config.toml
model = "multi-label image tagger"
crop_scale_min = 0.7
arch = "resnet"
stem = "deep"
num_labels = 300
init = "kaiming_normal"
orthogonalizer = "polar_express"
final_lr_fraction = 0
Rows from block 8, named by matrix and row number. Rows with one number belong to one channel. Each number is 128 + 32 x the weight over its row's rms, rounded and kept within 0 to 255. All counts start at 0. Numbers have three digits each. After the name is the row's rms in percent of the matrix's.
# convs0: first 3x3 conv (model.blocks.8.convs.0.weight, 96x96x3x3), inputs 32-47, a 3x3 kernel for each
# convs1: second 3x3 conv (model.blocks.8.convs.1.weight, 96x96x3x3, transposed), outputs 32-47, a 3x3 kernel for each
convs0.0 101:060092125058082109059054070107101105103093072118103065132143147109087106101061059114099115102088097136117118133155124124142122106130120173133120126090095121098118132122095157152124142149127120118128124117123122113120074082073108116096155132107114175161097133111142137096104120113111128140057077115110122124088098113078090118085077087114100112136136142074098114048075094061064075112108125111121119114122136135134133087086097100113113
convs1.0 110:087087090113105100097116115116143125133143118163146106131110124083099122095092132186195147151134127157142148109155144128157164176158159153099107125097117128134141116133145095106109114114083085098109089094108086098100160166150108129119072124160139078085119116137121121162137114084114090080121087086124218195124191199131186200149172226141159247155160228141097102145105133143143159117135142173193213156190228188213195118122081151153111
convs0.1 103:093075088106071100117121141103122129091119125082112109155110094171136109161180145173134088213177112156204173134126090154149097136127129076092101092089122101106142138145155148139195141152171098121129098110140150178181093099109082128147047083095137116123156116113147128126086093098099104122145164153118102110135124139154154145108150152065117129082128149137128150138137153153160192126109110129098105152107115109110114124130140122128134
convs1.1 105:128110145112069112107053080137165141138103128133093125161144131112130064130151132144139143130131178105105141131107117164158095137121095110136135135103117142098123095111107098104102110121139090088134085089124138153154063085106110087111176166134073091119045099126032117119121110141101083124106092143130127096184176129162129102073107093114181130148226158100108106125133122121128144099107106086133101132184170137152138115130137140139157
convs0.2 100:153155135126124128154143129166200132137172078090147048132104110146117126117123149053085098100107113133136157080115144096122150146131094123147119165140110145122109122130132169156131130122130133133124124136103147146109168143121152147099136146116156174137183168123179159116191170187171118141183121136131165098111135080144145089133134144133130156157145142116147176066088130035054123144140115153157129128152152115143091089134086076106062
convs1.2 094:145140126102119107106124103189159125194152120186125117150121119110103082137121072142179135128156152069130152117157113107126107109107112175153138169137145140120119102082121098103162087105157187167151181156132152148109155102107132109082151119084134128102135139094142090048116098116112087103110086106105130127109148137092140157103087099136074111140086133124157142142151131126144112097081086122141135102124144121149105069097059098067025
convs0.3 103:141150169122134152107105118174169177121118139105108124103099097118093087098071059069066057092079082095091122112136144086092134120119147153130095112089097099093109132136117134132123138158153088109103087101088090107086118152172138136107081073066162147143103080080105075088128129147153154162123128114093104112122144133097112099163175159141125101145117109050045060122095075195153093135138153114114123142140141224217190167154129075047039
convs1.3 120:143129146148160187172182180138159149119134140132139132217160142166139110176125088117117119138132130128114130112120108134145110153175154142106109128118138084111154140138136144157156135147133135111108131110097132101073161157151154152138159148117113108133137137120106124121129129159125114136150112109165151132167139133206175159125094114112069090114078086108128140115144158128129109059074096073093113088129121170173176132139144099111126
convs0.4 100:153166167177171143130139115133154148093114122074104122128154157074125113132153137079108108071062050161129091115121118127158114107154112137122106099106095094101134138142122133136110133109114145142129144157145126128102148122111126107111085087101096109106090091104093091094131119111137125111108102082105131114152178169093125133128127101147126095123086046134146152126153126134142119112120111122153148123161145095118075136157087164163077
convs1.4 081:115100072143107110118109108106110156105098137112101135099108107083094096084093055149155127138112088141140124155102107150082114125116128123096107100058066092105080067106141103146173134154186137109115124124117134129100120106132098081096104079097085103109079077055081096068132097113120114126096099111123159146118144163121146127144149194131132156117133161104099094124138123107139107103083118105061098126086107121127109097113094109106105
convs0.5 093:099142171114116108104124111106109119131111087097081064135162148134145163135147166096108130094107125093102120076087081143136094123084063131132128123090099092098145179164149179170157138157138177144099173117059170133097082081067078054066120115118077121140124185169112135145109114139130140161148152182147177113112117103106097108119077099129074087123103107062065056097105069102112098179178157165146122105087092134127124155119116169118125
convs1.5 091:160173150167166158113127138137130081127147097110137092144137114148129134157136153200176172145104105118039052124123111136154142093128118178142113182142117139116127104084070128124117130124109149113112158130132147118148170157128127130128100105107153134153107107158083107171112130144157169167150169177187177178195190177193119129107102106101101099097096083133120086135128106104125133135175188133123146092056080154114084162141115096109101
convs0.6 098:079125097108135099108117091106145120118139114127132091053100136114129147092110153154132106151125094143173117151190160139186189122101117125126117103101118062111109157142114128121113114119099109108096120129098081085069114113080115117082116133109179173145129102080096068054141160144112115099125109079091069085101067086102081094111151119120174143088097099078092101126163150132167185133119123146131116150138128105113084090097084112126119
convs1.6 089:137156157116101125107069074113099122120076135115081121125162149105132159088132133117134106119134139127113114092113112086110130098109160138084134106096137097086110139143132156123127172159129099093129082061098102094080151134110132101096164123125111151124098154128083127109147121133096112106082086081129146096119141097088143108149181180132136169148121139111152155107120163152127154101113094116140113128158128113103102089097123112130143
convs0.7 101:052112140055094129080127155129119080151145120151140147210157191205155146191117106171183183180145172193131156165127126146113106129112112139135111134126089147123088146150151145127123110070098159175213116134176097111137181154128144125138116114109141126103131126104138137114141150155126124163094086134147119116128124133115111116090120143103137142095133140143154154138150159134145172123140157119121145120112128107137146109126164151176198
convs1.7 098:173156145137125134121113126114145073111116065165113075196141031199144057156136064115122083095122103100121154133130138135098088108093087089107169091082128101129152113119104106093100097105109186168169164130131133092085112141161097127131122128107101096138113147161140198202174161144167150118168146115177196151154158146184175135120145160117130141112097102119156141116150110108134084134164127110149104090135099118098077145125102126105106
convs0.8 095:142098107140138139112110116093088121116147179086077111144137107100127150131163153123182176133182197144144138115099112116130129109135107137124149128137115116141128087093084069109104113147140121116096171166129155149122174190180126159179064067130120092089057084094040091105120116126153137132154131140179188134128139105071081081203161124170125101160149154162168071176184108172159096151170168135127103139112087186194148173179127134114105
convs1.8 101:141127133172161160157171153070070051087122082097131129135057081165108073168126106095112128123157135117146125145173165172167152127115094136158152134152168114118124119140122158162145113133132101056076168138177174171184116131143095142155139170191148155197109108157136136179150106146132133132177146137158134124199151138192128122108117068137156104104109078143152165137102144122090119143129138118101129085106131132124095149149124088101089
convs0.9 099:101092129133104110111091083180230175151188138102139088156157135176171169141176155144145130128116128104104108149142168107143163096124109177148123161123108145133137107077077097071090088067096122099094153132111134118092150138146174150117158118095160153140110106097102083080191158146193146125157149129186174128144138097110103074105119135123106111105112122161145158154119128127093108154162173169167153150151147126132120152160119079078047
convs1.9 108:119110085111134096102163120112143161146144148126127102135126134147204184139196148157148135149118116153158136164198126190224159113146066137118098172156121122125121150158132159181188134146156162120151164132184176149162114116138118146157153159146167137097188175105136124071137137139158172153196199173169146091193148094184103075127111110137136136119105087179147095179164127157153106128093101105083085093089076141142139158153135162155120
convs0.10 102:045080053106138115112141122142134140122138128118149143109120112097085102094086116126123104150133130118130132130107106125102100134102118140134122185185165202183150150166162154174180124154168085081091096081078133091108125142117113116098103101065117146147094126137071085086131128150163136159151122130114126126099097097071083086108140136086109119092093110108135161116148156046095095144139129133141138126112102104090102177138122207173146
convs1.10 107:112091105108132131154203212103128098102126106136146104155164121139139103122109062140139136129131133102109103185181142164142103085063055136112151134121153148139130162127113230218160150151109041060060082104082103132129156123130156147124157120118148174144138158142136114115150167167151157175125116125187156170172134123126080095127148150145152148118107095146148153127126134072092115178159177133125148098089128174185121121148114121143143
convs0.11 103:162168156150155138100103118085109119095109105100137141077139183114085121152091112114117093098115081102106096111128129124110127102080092138148140122170156112129127126121115152147142148149160129181132116158115077123110154187173065140104043098099121126113124133120112143146120122155153137135131140125161102117168108113135119125132166125120160132120150116064096130123118132196183169125105120114122146110119125141143139087107115080117157
convs1.11 110:153141146130092110093090123128128127136116174118099174088147153122120113163167124102107089111086082126116095151172161111109105107082102139124128145111121114077113119117131125121117136142123139155156099136130084095109092123113110115122076075112140122115112104120106137089125120105092108088069081083200127141164093112197119129111131081124165136097121121167095091144129122143159156119077125118103121107107159162099137141072127112079151
convs0.12 104:082069106100090096114103101126127125122118102112119131126084089083090114067125133155123099198158114127148124118142118126160141131173123128108084173144106127121100167136143174137137155127155100095099113139157114120140137118077126126076089146162153108056163111051110131105135131161170175200190141143103098093112121123120114099113124147120135164153155146175125120134100101106100100108121139108129138112124129040109169057142211084097116
convs1.12 095:136160157149142163105083096109107118090084098091119144142164138115087145105105164126114111095147120152206226159168147164203171204200190155132140132135175129131156170163154178178160128161147102122143057123128068147112149151150151146165126121140163180191127134144115158177191163159223163123249245184140153109126148142087108104115105108130112069105096083098121143130155153173147119128112117100117112075082099136115121085085105161127139
convs0.13 097:116190172127181157163198157049116120063116140130159170102131122137163126087117087099098099079114110067099078084099140072091124077053096092091087148134098147157104158135131139119123151129129086118148127148177166184212129170104126171111115170096087102168121147183141141138110099099130130111124116105045107141083170185115190197128163053148168083151142093075114061108147108121169138108147179121151176121150165134206173127155148118118131
convs1.13 109:110100126073067084074078084055094133111086171105088169083110146112134152094089126180184179164142156163129146135089101119104099094131133123133103094149096108128097163153101151130089138105074120109101123118119103074063083113113067093092083118134103126154098121141089107108084115118121114147103086140125079107127099151153117162152162158146133142146172138098083090114108119116115135145107111174115131174106119145142183136097164139109173
convs0.14 093:095090121135112119186155135130137152110100137113098136142136156113117158110100095143192171156128109180104079123110111123113103098108104118119146115090108098085076142120118142126109126131119153184164137177172149195163141159150123146140117115121140116098113103101115133157120126131167178159203189179112102114132103133133119147159164110128134083107124080110100128133091121126057096110085103127114110127129143106064087082068091100103113
convs1.14 091:177173183120103138111103128103116128117137161133151172144092081171120122199156148141120132137121140144133109141155173134133138135130136108124117101115121078096111133127114145123116138107112102124084075113091085145127083062078065048054074062089146139168143144164121114102119112107124107116107117114160150138187157161168136141217162164204161192170156192125123138124115149122123141135128122154164165160147144101089132093071106140131118
convs0.15 102:138106069121106078074095109129138104148150116140135129139112106103079081118117098152098099144112105099099093121125112104121130103071052142139151129110127112097126155133126132125119101100113144127134112100121063043061165159133115097086088071062164175179136152186103107147143159153134129131093097102145108071148116070132110079181190154134167160115125139169149167187185195164150163128097060122109087130124110211161120193159139164140122
convs1.15 094:122109088143120112139098086161153158178140141145119121137120127176169152130112075131136160107113105105111088147154116117094088101085090119109050131090038116084028153159168156170182144152149110127128137148143153160136114125132144143151142133140179186140146136120113114102124136160124140154168193204198166156207163160192176161100127110111139129092125138146161160156151170164167154148126135135130124131133115130123090133153128088087078
convs0.16 099:147172170140149154116117114141114149158132162174181226121120118147126116117111107122134140135133141113119121152145195133146187106114118095115094082097073095083063133138137163167150154151134090082114101109149114125162080104089058096069027063063119127136109094088143140110098090110121118151182178212159097096156098102163126148133167180134153154154160155098112095131121129139119124083080080091083086132111084132134143109102114146129138
convs1.16 106:172159154179166145159154114082126083098143106100157121139106105124112143133142132088079114070035053088050055116138118108129088102133032088072061110100122126106120105141145133141145140157165129133109134156126133148139118148156061080081028062066158143127134109114134108119119130091158143093121114084152111082173129090153100065121145128160162118182205134103117103114141107119143115147138160139138137143103103212175129212170109197161128
convs0.17 095:186148122175152131108109109127113074140143105151138118140146161157139132175149152152134089174118110157123125156155168157158139145173167120119111144132109158145130101115120103130137107119111125125129140160170138141148121158181041098130053060104096124111132166123113142118131109131126128117162131099150105094121105094121121094125122114087097095033059092100078038104085050102082072121079049141100078123101107111090090085074091139111135
convs1.17 084:158134131131103107140127115107118101155140115146135118129141118161140120146109092080073060108110134137138150128119120149120101136131111137150122137155139123148131086091131097098137091108130161141157177139146185165162139113136108086112069075110190169173143133124119094084119097093134112124152124128133126129141147125175170139153192207139153161164155167156157136127113082113120084071077117120149158121152161092099084111126096075100086
convs0.18 096:110106092089091076120125068142145140153126107131126101057053070086112142100127137177130147120094107172136159140140151143129102116133081149154121087092082072070082172165195166146159140131123125132141155123123146133102157134122129110084141163114127191149127196153093132132191168138151120110166149134108118120132169168137151137099117114137145124138117081158167189070080101077091116087084129101099127118098106060074071119107104103100107
convs1.18 079:119119099109126122066077081126152152143139080108108064107102125106142149111150153149166165131114131137096095197140101149124104135116117153165197156183183151137113148146116131134112101129141159158161134144138136163162154117159146136141140100081194196199201176189164114115127087118123117135177145173158154167160148148140139147116134103138143148165179144144149129181180170176186191138128067126117103115087082119130115131152145174158127
convs0.19 095:148158148134162146118159151167149109156161114121128096148132126104109105106113107101106136115135149141171182145140133126135101113113109145114160138120167101091149104104099115107122126102104094065059107080089121105119135126134170178163124146139192169163185144149159139159141143157108111136075107114098106112110119130071097110072079073091110107109103107126112132108146124137161146117118140102113153115119128140171143141160132113116094
convs1.19 087:202187185131116109140125108176152129187166153147153139114099082120102099063074080118125121127130127133144149118112134095099120117128140121129136123131120134130109158164138160156128141133120085096111108112121144147182190188169176192166176186171153182164158179159093108110116110158129131185155162207171141117139105109139138147111153164151168154194178133081108099089088099100126146137139150155166146180170143174136107150117083149128101
convs0.20 104:137132127143132098098085033117113140126142160126160151151127112131121124102141167114130095122102110120117150137123115117129126109129136133148137124118109113098098255255218255138046255055000142126130144138122129129108157162163160155152130118095126102100130119132121129127148139116168161123137131129073098107100137150076109129200164107143122096124106099121118106114119118097131148106107106102114118116112114087100121106147167100127124
convs1.20 077:203190173173163148168147145124113115103113114098100100132112131133115123145140151142121147123095120145105111150149142159135114133102093157150138144138116119103080255248168255002000183000000164144149168154170165158171145134135149128134125114127109108106115105094096082072148125124154144150159138133097128133101131141090114128158140114167152134114125108147144139142139129145148146123095084133112107147126144107112112104107118099105128
convs0.21 102:170134172128110119107085041139107108091054111111029045079156130076132122147168194129134156138100115134101098130060036142134103133130120162148128128152128116080112156123118160148110158122139132137128147110114149117075132144152141120113124112091118089088139108090135104058132156128140156142125139137107145179069065122088054066139127083147155066138147100039075129085081099112113124139140134116106131109101113159129146142066114166089102
convs1.21 114:106101130126123177126115151082082132107130127116157147118118177112114170143105083100066094108074068116114107106146108116105156119100136154135164154125180157114150148096095156132093189143120139186179135161157157159199089118091099101076091080048078127165082112131098097062140146146184161120141143118138132139142160139112118167118146107099075109134072107144120170127149190116090139101090072088073074112134120110120168129166161134187177
convs0.22 103:179157116195155106197151115070049164089054182099068176162128091160111089143114117123118115084106108075090108126138151095137167069151178163143124128130136121117141122123090108102092096111115138123090156141121146142133092077130121119174125107166080119123088113130053118150158106110164119135150100097080142069143187113150186114255132127234131106202127093127144159144125130155112109125147097142173125156172117142140107187167112167142091
convs1.22 134:164135091157119069150145092062086144063119176074144215080116103110124131146131163118124079152134091172153113153123137099100155042092173134141085116093069121087078099134142109145142118144144177112100199149108197139115097109146080121161105152203102104190098099164142123154133118081170131080198170143085167123116163131175197164153114162159108134156137151100112080075130115064148135154173107156164114124179112143141093098111090104106118
convs0.23 101:082131118070110117108124102071081081090099095098102080122109105149132110150144119168144118138143113131130135135141177153139162111124160171183189167163145151140095143172159152159165157155162124090081148111106199150143145115084127125110125139150106074061093066064124115092152142150143138143164155139101090091108098100099089087075069062128116112124143143159150138113121090118120104126122120105116121093093110128140150115137152109115125
convs1.23 108:156153124131108074148130097154141128159178137147175160121160179145175194153179185121139174093095114102112117203178186141125138159170149079085115141150168165176159104104105068104119086110153114084118116069101141105116111084095097068067103089110147152147132140156161145141105111125096116125084083071148189195131143124152146127135107103108086070166131122124161143116170158098124118148142163155136144090085116185182156170167169138117101
convs0.24 106:197169049184141054161145092101093086150125104148110106107109117085116123101103081138120171153151149176195185142142084143154115143149074148137156169091088112090129234204159202164121102098124087107122107103110122111122183148101177173093125123099136142085170158087147109098092108135077098162141162183144128091147143115198196136186156113131114086138128119073133118105167144092127120080086090102124127161162158143124072118121094140154137
convs1.24 104:149162211160150206124105162115134086113127113111128119187142134181117121146128123138187205175186227124100123136153145150147107123144109144183222128140174120115179176148155154142162148133131120122137120130135115133151144150209126168205148150168142143170152187171121142118171144133162133109144119103094126102127121103087119119125105102151104106157134119111088092080079109146116148144140131145153113142153134129135079130120073163154120
convs0.25 103:090078076088090123075086113098105112129147161093123130119136152095101123103104106121113100122155121150152132151105106167141116190191161137156156127144127129134120217217198209207209202204210154163153125142147115136141151168111179202149142132097149182169155199182107143118168190194154167170153172162148125138118113147090096123084115125084123131095131131078072060095087078113115118090094112130110123163142141120137139155174183121129139
convs1.25 111:168135111118092063121104085124167189148163161165169168099082102100084103106093103132126103143139112117093083082073063080082080104086106128108067141132123156169167176123110135083064107058028085115119099114083083081071154156160165152147142148152160149162149128151152129161150174182118111152110073110144179155103157131104138105101119136106132153124149179075099108063073087068047075134095101170164157167176190089100103102089089108109109
convs0.26 098:093089116184170173183173165138117103127126110157140089143139112116111091120089080122146143137146138165171174175185174124139137141130133167177156186164120152159132196174164124117150149156169154123132172153134110079083115140150195175153159110103131131126132157137126149109110093095141125117132109104148166155133130126123123113121100090120102106124114122063076083123149161170187204130102114100082088122089091121132146158145143114082078
convs1.26 089:116128127138140115116103084144153111152163133112095100063080059076116103108130137133109098178165121170171146130144107098142158092123146135169150110151158155182159127149140124129117096101098141156160165169160146149147118132159104137152099102120159139116186145118194167140145143138110113118088083078119158157115135162117153167117111138131154167127125114184168152149151129174175180103115108126148126121146148167161153166160158123136158
convs0.27 099:148154165130137149147144162140136102125134083145126064112088075115120122092107128178157162160175222093137214140148115151174166131146143132104097166131110153131134115108127124122127102100111096084117129087106205149147137132146131118138138091117148135097145144112155125097110076076136102104144142139069041029108072051145115078113142212106110161133107123168127100143104123121094135138149136142138133146121105101129096085100085138113094
convs1.27 093:094134143087110104103119117184143144214152151181141148164132122142111075118109074120110084139104078123146103136137120123160141139168171116104116132132146176135129100094136108098120116111108128161149104134131111152133115111128086118116119141154168140123189157142166171140162159175158182173157169180154129041135125051108135075153180196121152167130154171138115121137117118133084081088094099120109117111128119096127100101129107115101106
convs0.28 099:171190168174148112158130089077116154087133184092121186081095075105136150128129162112143098080115092075107089148148151159177173158160158154079060166103099118101099112134123108100108128101116123148129096156142081116098084111113078114134125164181104119104154171151164188171106097128124097112157132142145107142146102129173136167203185181164167146109118102088126108098143156110192212139165174162198211071104113099078102134125141124130162
convs1.28 094:170186192165150161138121146133118173100103139097106148097098114143115096154133105154172126171147104135111101151158199123117145113076079192170135141100072115093087161136110147144139132135140094110108158156133163135133019076104100102135147112141138126112144111108171122136073084097093071084118116107145081078172113106153106111089147133086151130090147117149123173139121190173155202139119121122084085118098091125128139113127132099108135
convs0.29 105:177106062210131041219136066116077109160093095185099090169145124114144157089150234158175129147152160122109127127117088124144117068093087148138138140119125094092126149160176150133138122098109105137149169163146149162170171161144133099099103081100138125121139114088167120087129147139133131107110127121121134155112085110107094104138095117141095119139094117139097105145115102167134114130121118156132122136127094150124134163125109149121129
convs1.29 107:106084094105086116095079104110091106088102092057088077157156153154137146138121128116126102151138110155168123103111152129101120124136147120133123111112134154113118131165160134158132112122100152101101091082099096089103105132159089124171123116131107114125153124117116125100105123163104140167137141191147089087189118079216146152138136145134136155128136189089092081097096089118089085093129080127124075169168078145136135149142137125106122
convs0.30 101:155148118140151118143140119198139098145114094141125082129165176125137125148177131091104082090107103040071151113116152106105136153166177125115103142112096167104113173150132175144118202142093158158160131132142092109133089109110078117150078130188160134111165138097132126100158127102153137101126109081127105106144105107161130128120107104092083081128123120111136184100095143100092103107100124123115103160133101136099100112082079190115069
convs1.30 082:155116127123083091073068104122144103138164149121168176106122117106108126142108119128122106156165185113159181124151184138160213088147173135131133119121112118105113233168125217138094189113066171183176151153141150156137083104098078109113117134131179142082173133050166098048139141117141144138125118110128116129123103083133129116075106128125139132146171170178134122144105112117082134129141138129134123136149177130138119125121109173142108
convs0.31 100:105146148120129138164162170137133191157148223117114149060075094105093108127106129113110130122124142144152155197173128154153152119112141177189146122135090122122096113131114131122101133115104099141163113155159133159149132112119123152159124157179122145137136130116138095084091151144112148119149160129139130157116102175110127204129130165163138132178167193103080053140080083170131149105088068122102081111101080106108194073117227020048156
convs1.31 102:118098113139117105120088075151159182145115111158091091162145143172137124143094117072114149098111195112118197111092075125078086112094114109110105110088113181157157177129124139109125108101146143153180123127131122128123117120137167151140168157150167156151156151157120147170144135098164158127131152144159110148170139169152101127143145118139138132100146123196189181203146130138102087127140174112112140149140143131117149121089117171129126
convs0.32 099:051135167088141160069066096133109093150126127130060086179149132136092125083087118052096098078121153119159197096133106093139094084092045142119097138109078162139120133128104140132133120128148085095120110103115111109111130157152115137148098111102122126123071098114085119137080141177092112151133136186126149159093103139138121163112096085125107094121132139099103106115101096137104120100118097104124116129145149109102091144121109117073056
convs1.32 094:135142160165201212129183184133105089124111113111097100130090085128100078143094091193158132180149112130153140143140147175128105116090085104088168138099171125077065106162136107179172139194156113134145096124156094112138127104114179185158169183169127136158131134130136130142106161161091110098148180190095086088129101109067054063127137091131133109136134109143163174104127173126135130125125153105101110138131157146111132147148166096089099
convs0.33 094:059089123059106116137178173159101129159108129133097137161186166114123110122108112105130116110135115101094089061077125075097155151146191093098073128108088151118139117114126097095134116102132101090082127131098157161132166129139163132109089094127117091104148116093161125116146146168167163163158164144124095068148150099135144098154108111143126103178124125128135123117097089095102081125138140116138149121143145123081085152124103163137115
convs1.33 080:157155131131139131110148161109194184121186167126152132098094100106087080165138112135124129114108124129120151125133156156142172120109113125142137130132132123105125108105126076097131066089143145122126161146154186183189160151152126087082116086051164167212118113127129107125098146133075138144102140145164182163131139104140115082171126145203170217226198255140104117104130147097147197148161167101145156099136115066115111096149150144170158
convs0.34 102:126111093103093073082095083147094128123086106123091151095114154101108154090059115126116100121129127119135121122115156112116124115127142143104128187130138201170139197193124131147112132132137112119138113110106129147141102087092101129061111135083121121102122121097151150133135127137132125125129115123134129128087090098083083113168161158138130155092076113114098123108080084095062071093108126096112117108126119161171217160158178122129142
convs1.34 101:131126099118113134101085131148162188127146181122140156073060080067098077078099096132117083119116134159175132140142124118103083093157140132125124145167144143146137214166132200152099211136069125128108093117115063049056108111140135096129128103129105131161094086117114118112130134102140125096157117090150159149138140122086120104172146142150124132114113087120090127168161137139146098140118103134155137106121155117119167147133156136145161
convs0.35 100:124139138143150140143155131090116123117131123133131107100096126092132145093134129190119128181115127115142170139194140187194140138126093136130170129115127106095080180168151171157120169135115086092069128111090120099090080031071081104147138231180135092071132070076111089143090088106062077125100111132133103117124090128124113134102145126096118108104107107166139117124099114065068078159160160130113123138111116094109118081073084071060049
convs1.35 104:132137119149183149120147166151116135133116142101116174164177132195150117155142133150155152183191173186173189076058102068068088132106123136144154146169155140148148121105080115106098100099106090121113115140135076104137169141125114152188111143162151128107128106082116115065144119102131094081150123111111108114166138127159120124133145079119133120077105131122108073098086078088072109125113133115122096144130122154152168101107161055116169
convs0.36 104:090078115100105142177197191118106084123120115117108108142132098127140106080101103151168154154153149139137117141135122163165144168178134149127129164148127175166127113111123133153144124156134129134099130111069126096059125092085109090098127125140112105079079075074100110123148160141107111110093072089074121077094104076127106089074059060111112104134146134110096076129123102139129121142148137113113097112093096132125104148112102169128112
convs1.36 107:088102076151147146125126112174134129150129141171147132144117093128099103122117132202177135138133182103116170123153167129170191090132147136149127109111118122110088091098086120136104125133129117094075105089082091111119115097098134114109142139154146139125135133141122158158084100123103108134122129107181121129141111135147129170133100103150113107121083085105122115082115109117119103189170137183167137192186198187138134146123119147121163
convs0.37 100:157152152162142141122145137053099103077130139074116156216134127218150108201136100084064103099095108206204172110117152124111119103094096060097132073139183100175191135113113128126115100105123132119090109122113145144123179116117147133137131163175136134153096097126123139169104138101092117091136147114105082111098081120141107131087141108107135106084103082138085081113073071134088076071096115113125154099123131116133132095137146053118119
convs1.37 090:114144118095113079109121116148118169140115162115101173077083127066100125078134154143118142108108140107123143121105111162128120125113094168162146144111115134109115107096124121103144128115133079097102118152169113120117134136131117106118149139149153138143112116149076083107098098132127153199124176230132114136108080106088066082163221185149202189129160150116099100128105104101088088181141186216161192227154192174122169158117151160113147
convs0.38 099:111127128106138133137125124121058057146107079131129108082110140047106139034127169109096122107089118083098146098099087142137107114151109141163193173160157165159137147122135153152124141136106112098112077078119090114150080104133093123150135127135144106098160140142130116140135143117136139120128139130093078092078070094081089095125126074104149113105155119115121136072082122034021102080107141100116142063072112088102135086093134159150167
convs1.38 113:121146158121118151122132146093074078114110074136134050138108132111104161114101125120131110111119111134113101130111129114130175080128164168163154184165099147124069136114144166154157144132110129098132081074107092091097159126129136105114070071112137114074139104110114107107138126076166168086145174080079091114087079126101096130146160210115122176121111169125142114090131129122136135166172108180220176117157150199170163171148100143117076
convs0.39 098:175175183180200218194218208166130111095103100081096124100122142100120096096104091116119137121109133148079118115126084136114078155142129164144178163170195121160158231177143196170122176180149115128131097119124049041032077063102088073053169117087151127110115099091137096081217230231145165174060070070080101103100139117059089098157150141149137127174161137123114087089097055096094062140112119129116104122139140108127087091107068098109081
convs1.39 105:124117136141135173109138140130155133158141119243174095151097074119108084112113083098138130121146124131148119180132113171134138128096122177179160160175175124166172207176158156114114127098091173154129142151138188201163080056043114092103114099107146147143163181148185216191154132163136148174150144169104146128112151142106132136134136133135150144160156131064073089105121157129129160136134090137158104148172136147164118100116087091086042
convs0.40 104:139147118148157156113078070106127075161180119146156096111094136102097135109113152139146125135123107174147128107114136129151188160187202139144120149150140124098109095110112128123120132109106105105095104126104096116100117101081198160148226180149105111083132102070135120060120121129093094107069066073121126103155132108134116102130136135118123126136132142111135135109122100096081054148128120112100089138160164090115094111156171088118134
convs1.40 105:103113102143147130170190175119094099125098106144114143145157097111123061078089035081136140123150116155153115135140135108125094143156145120110147140105117159128131124139121139179125112168130101114120151162153166155136140136141114124118135124143151131122127103093171135128159118123126092082117098083138125161109096124145143170105093117130124125098124122186149157167150163177185176227216188175138125125085065130152102127104072126106075
convs0.41 096:035073095048102148083122157149184171116147144159132139161120110160125120154138128138109116118104094098100141104118148124103159119091102172181195166165141102086099093092094088099100071090124127108103129099083114093057142121166081088155117103162128145143095121099080070042111097077112094091125129112183132129122093133141118164155123129148099095135099098106116138090127137063132142064088122074093122063074096082096095033064093097134152
convs1.41 086:138146144102135117085118103106093122123087119141097134135103104150139105199165109105129128116123101126117087182198150174209164152191160114117134140118143134086107138143128176171168182181152135118133175138145195170166111102093141118106135105081147128112187157132161133098148183125173211147138184113148117099129120079129149104131120087152138101137123087126102133143097133178107125122131124124122109110102100126075130148119141122114143
convs0.42 108:075129113133111118132074085136113119151125135122100141190159144216150120212142123078133193100142143226140115144152152151126133130153158125177125107129113145074081121153153175134133201124124155157124107159143081137150064176170112124139115047073130158166114126121084086113108115109072145155098150128134139167093108114091085109197141113190150095117146109109113101143128117215169145137100128159129137122114136156101121152142164081077147
convs1.42 100:153143149139135125128129162091130104104144125120152112141130175105138152092118153139199255198204220207173106172150097141085078144093110165169180113113139086088085133136217138112162164115105154143143153196154128119172121089098144138129117123175075116110103146118090096071156166103130182116092108156093102148095075109136067109142114128112095157114108124099122113133146120153105123072095080106107079141118066096097088148181122139135103
convs0.43 103:102138114082142126074139108185235000178238009172255054155137145123136123118108114165164128171149106150092071147143112135152102150162116090108101083121092115149114159129115140119109127124111105135100138139109123127088146134066154133096167159112150118061158104100150116109119123134134107130139109113102143123103136115128170110120147118124153111115133084132091109175104119213114111164138131156126133123104119143167097129149081120155095
convs1.43 124:110158170108161167113160168167148038207159044224191075135095066122090076115094081118113115119108141101104130152193130164193150155167120166125123142119136128136133135184136141166122118147101140145148125143152118164156181166145172172127159168087132117057124135066116119068136107114130121097120124088171120055150131066156152108106105141135109142122092168123117076158127105160144143126122136145118136130126114119156065145167071162169067
convs0.44 097:165168207161147179107098138131141082135178090122167110066083095106107153157153155123142113080085096065032051157133134164113102144085099137143156095115133087141152107110125094089113098090124182155134156139103081095087178170238148132192120108162132171144100140111100091085106124114127146131140165146191136178169111129149103126172200165126152145122145144090082091098092083091057055113076138127093134129111127176131094179137060166134078
convs1.44 105:109100126140133156111144164099094064105130099124172112132132130138142123115120114148106115139117128148135142136140101157150123152148139169116095167119101138119129133123133152135151159149151176161164145134166137132162121183156107171163079148142147153162147152127153125097080173169071161178146229222146082085191135114171129121087101078127146109124147136111088069103081104091076083143130163131108152132096159197135136207147112170127103
convs0.45 098:130090109104079069163119152114088109088068054097097095166117076163132100152143105126087124150118136153133149106109104122102094148123080114152112138142118144142134161148139164134128160141114121116143080062108087077110119117140134130165109066112090093122097098106090092113146171153147175178103130146101097103100083084090095103140117131093070106138109141169152143135125123079092121130138135126126137127136117111114094080090067125161123
convs1.45 096:083116058102142115075105073161135159133115125155114137121138116172162139139198158123123112174175162196199152129098110152131117157118133128107139127100136152145107165167149137145131163129101149133137118093080123091095161144137131106132135140134158160121097117065102137106142154136134152105115130114122077093120087125105090077149152152142127111127107098137131120153129105142117104184151141133135129116111094223164172188128129146095151
convs0.46 101:070122160066142156057124143162126068172127051150100027138095095128126124164145118088137188089105159059063095113124125108093081126104089165161124157120073116111070096087106123132110133162158149176121147159121089085057141144103131156116108166140171156093163170092148176115125131124091104103115115110043069092072083104095105126105106098102104095132139119099137122080144113087143127125126110100110117102116129114125121132152146167182166
convs1.46 093:117123123073113123050098115143112103176092059216123068104149159100173210107175199067108101048091068063097074141115086135121095072088053112175131132163119134157096116101115133138142144163170163123160156119171181150160162100080180135088149116074129128145123112139120129156111102147125131163159166176160174139164199129158191135096106129115125123152144120108111131109143179109148174178183133104127104111145139067109100113133118166183155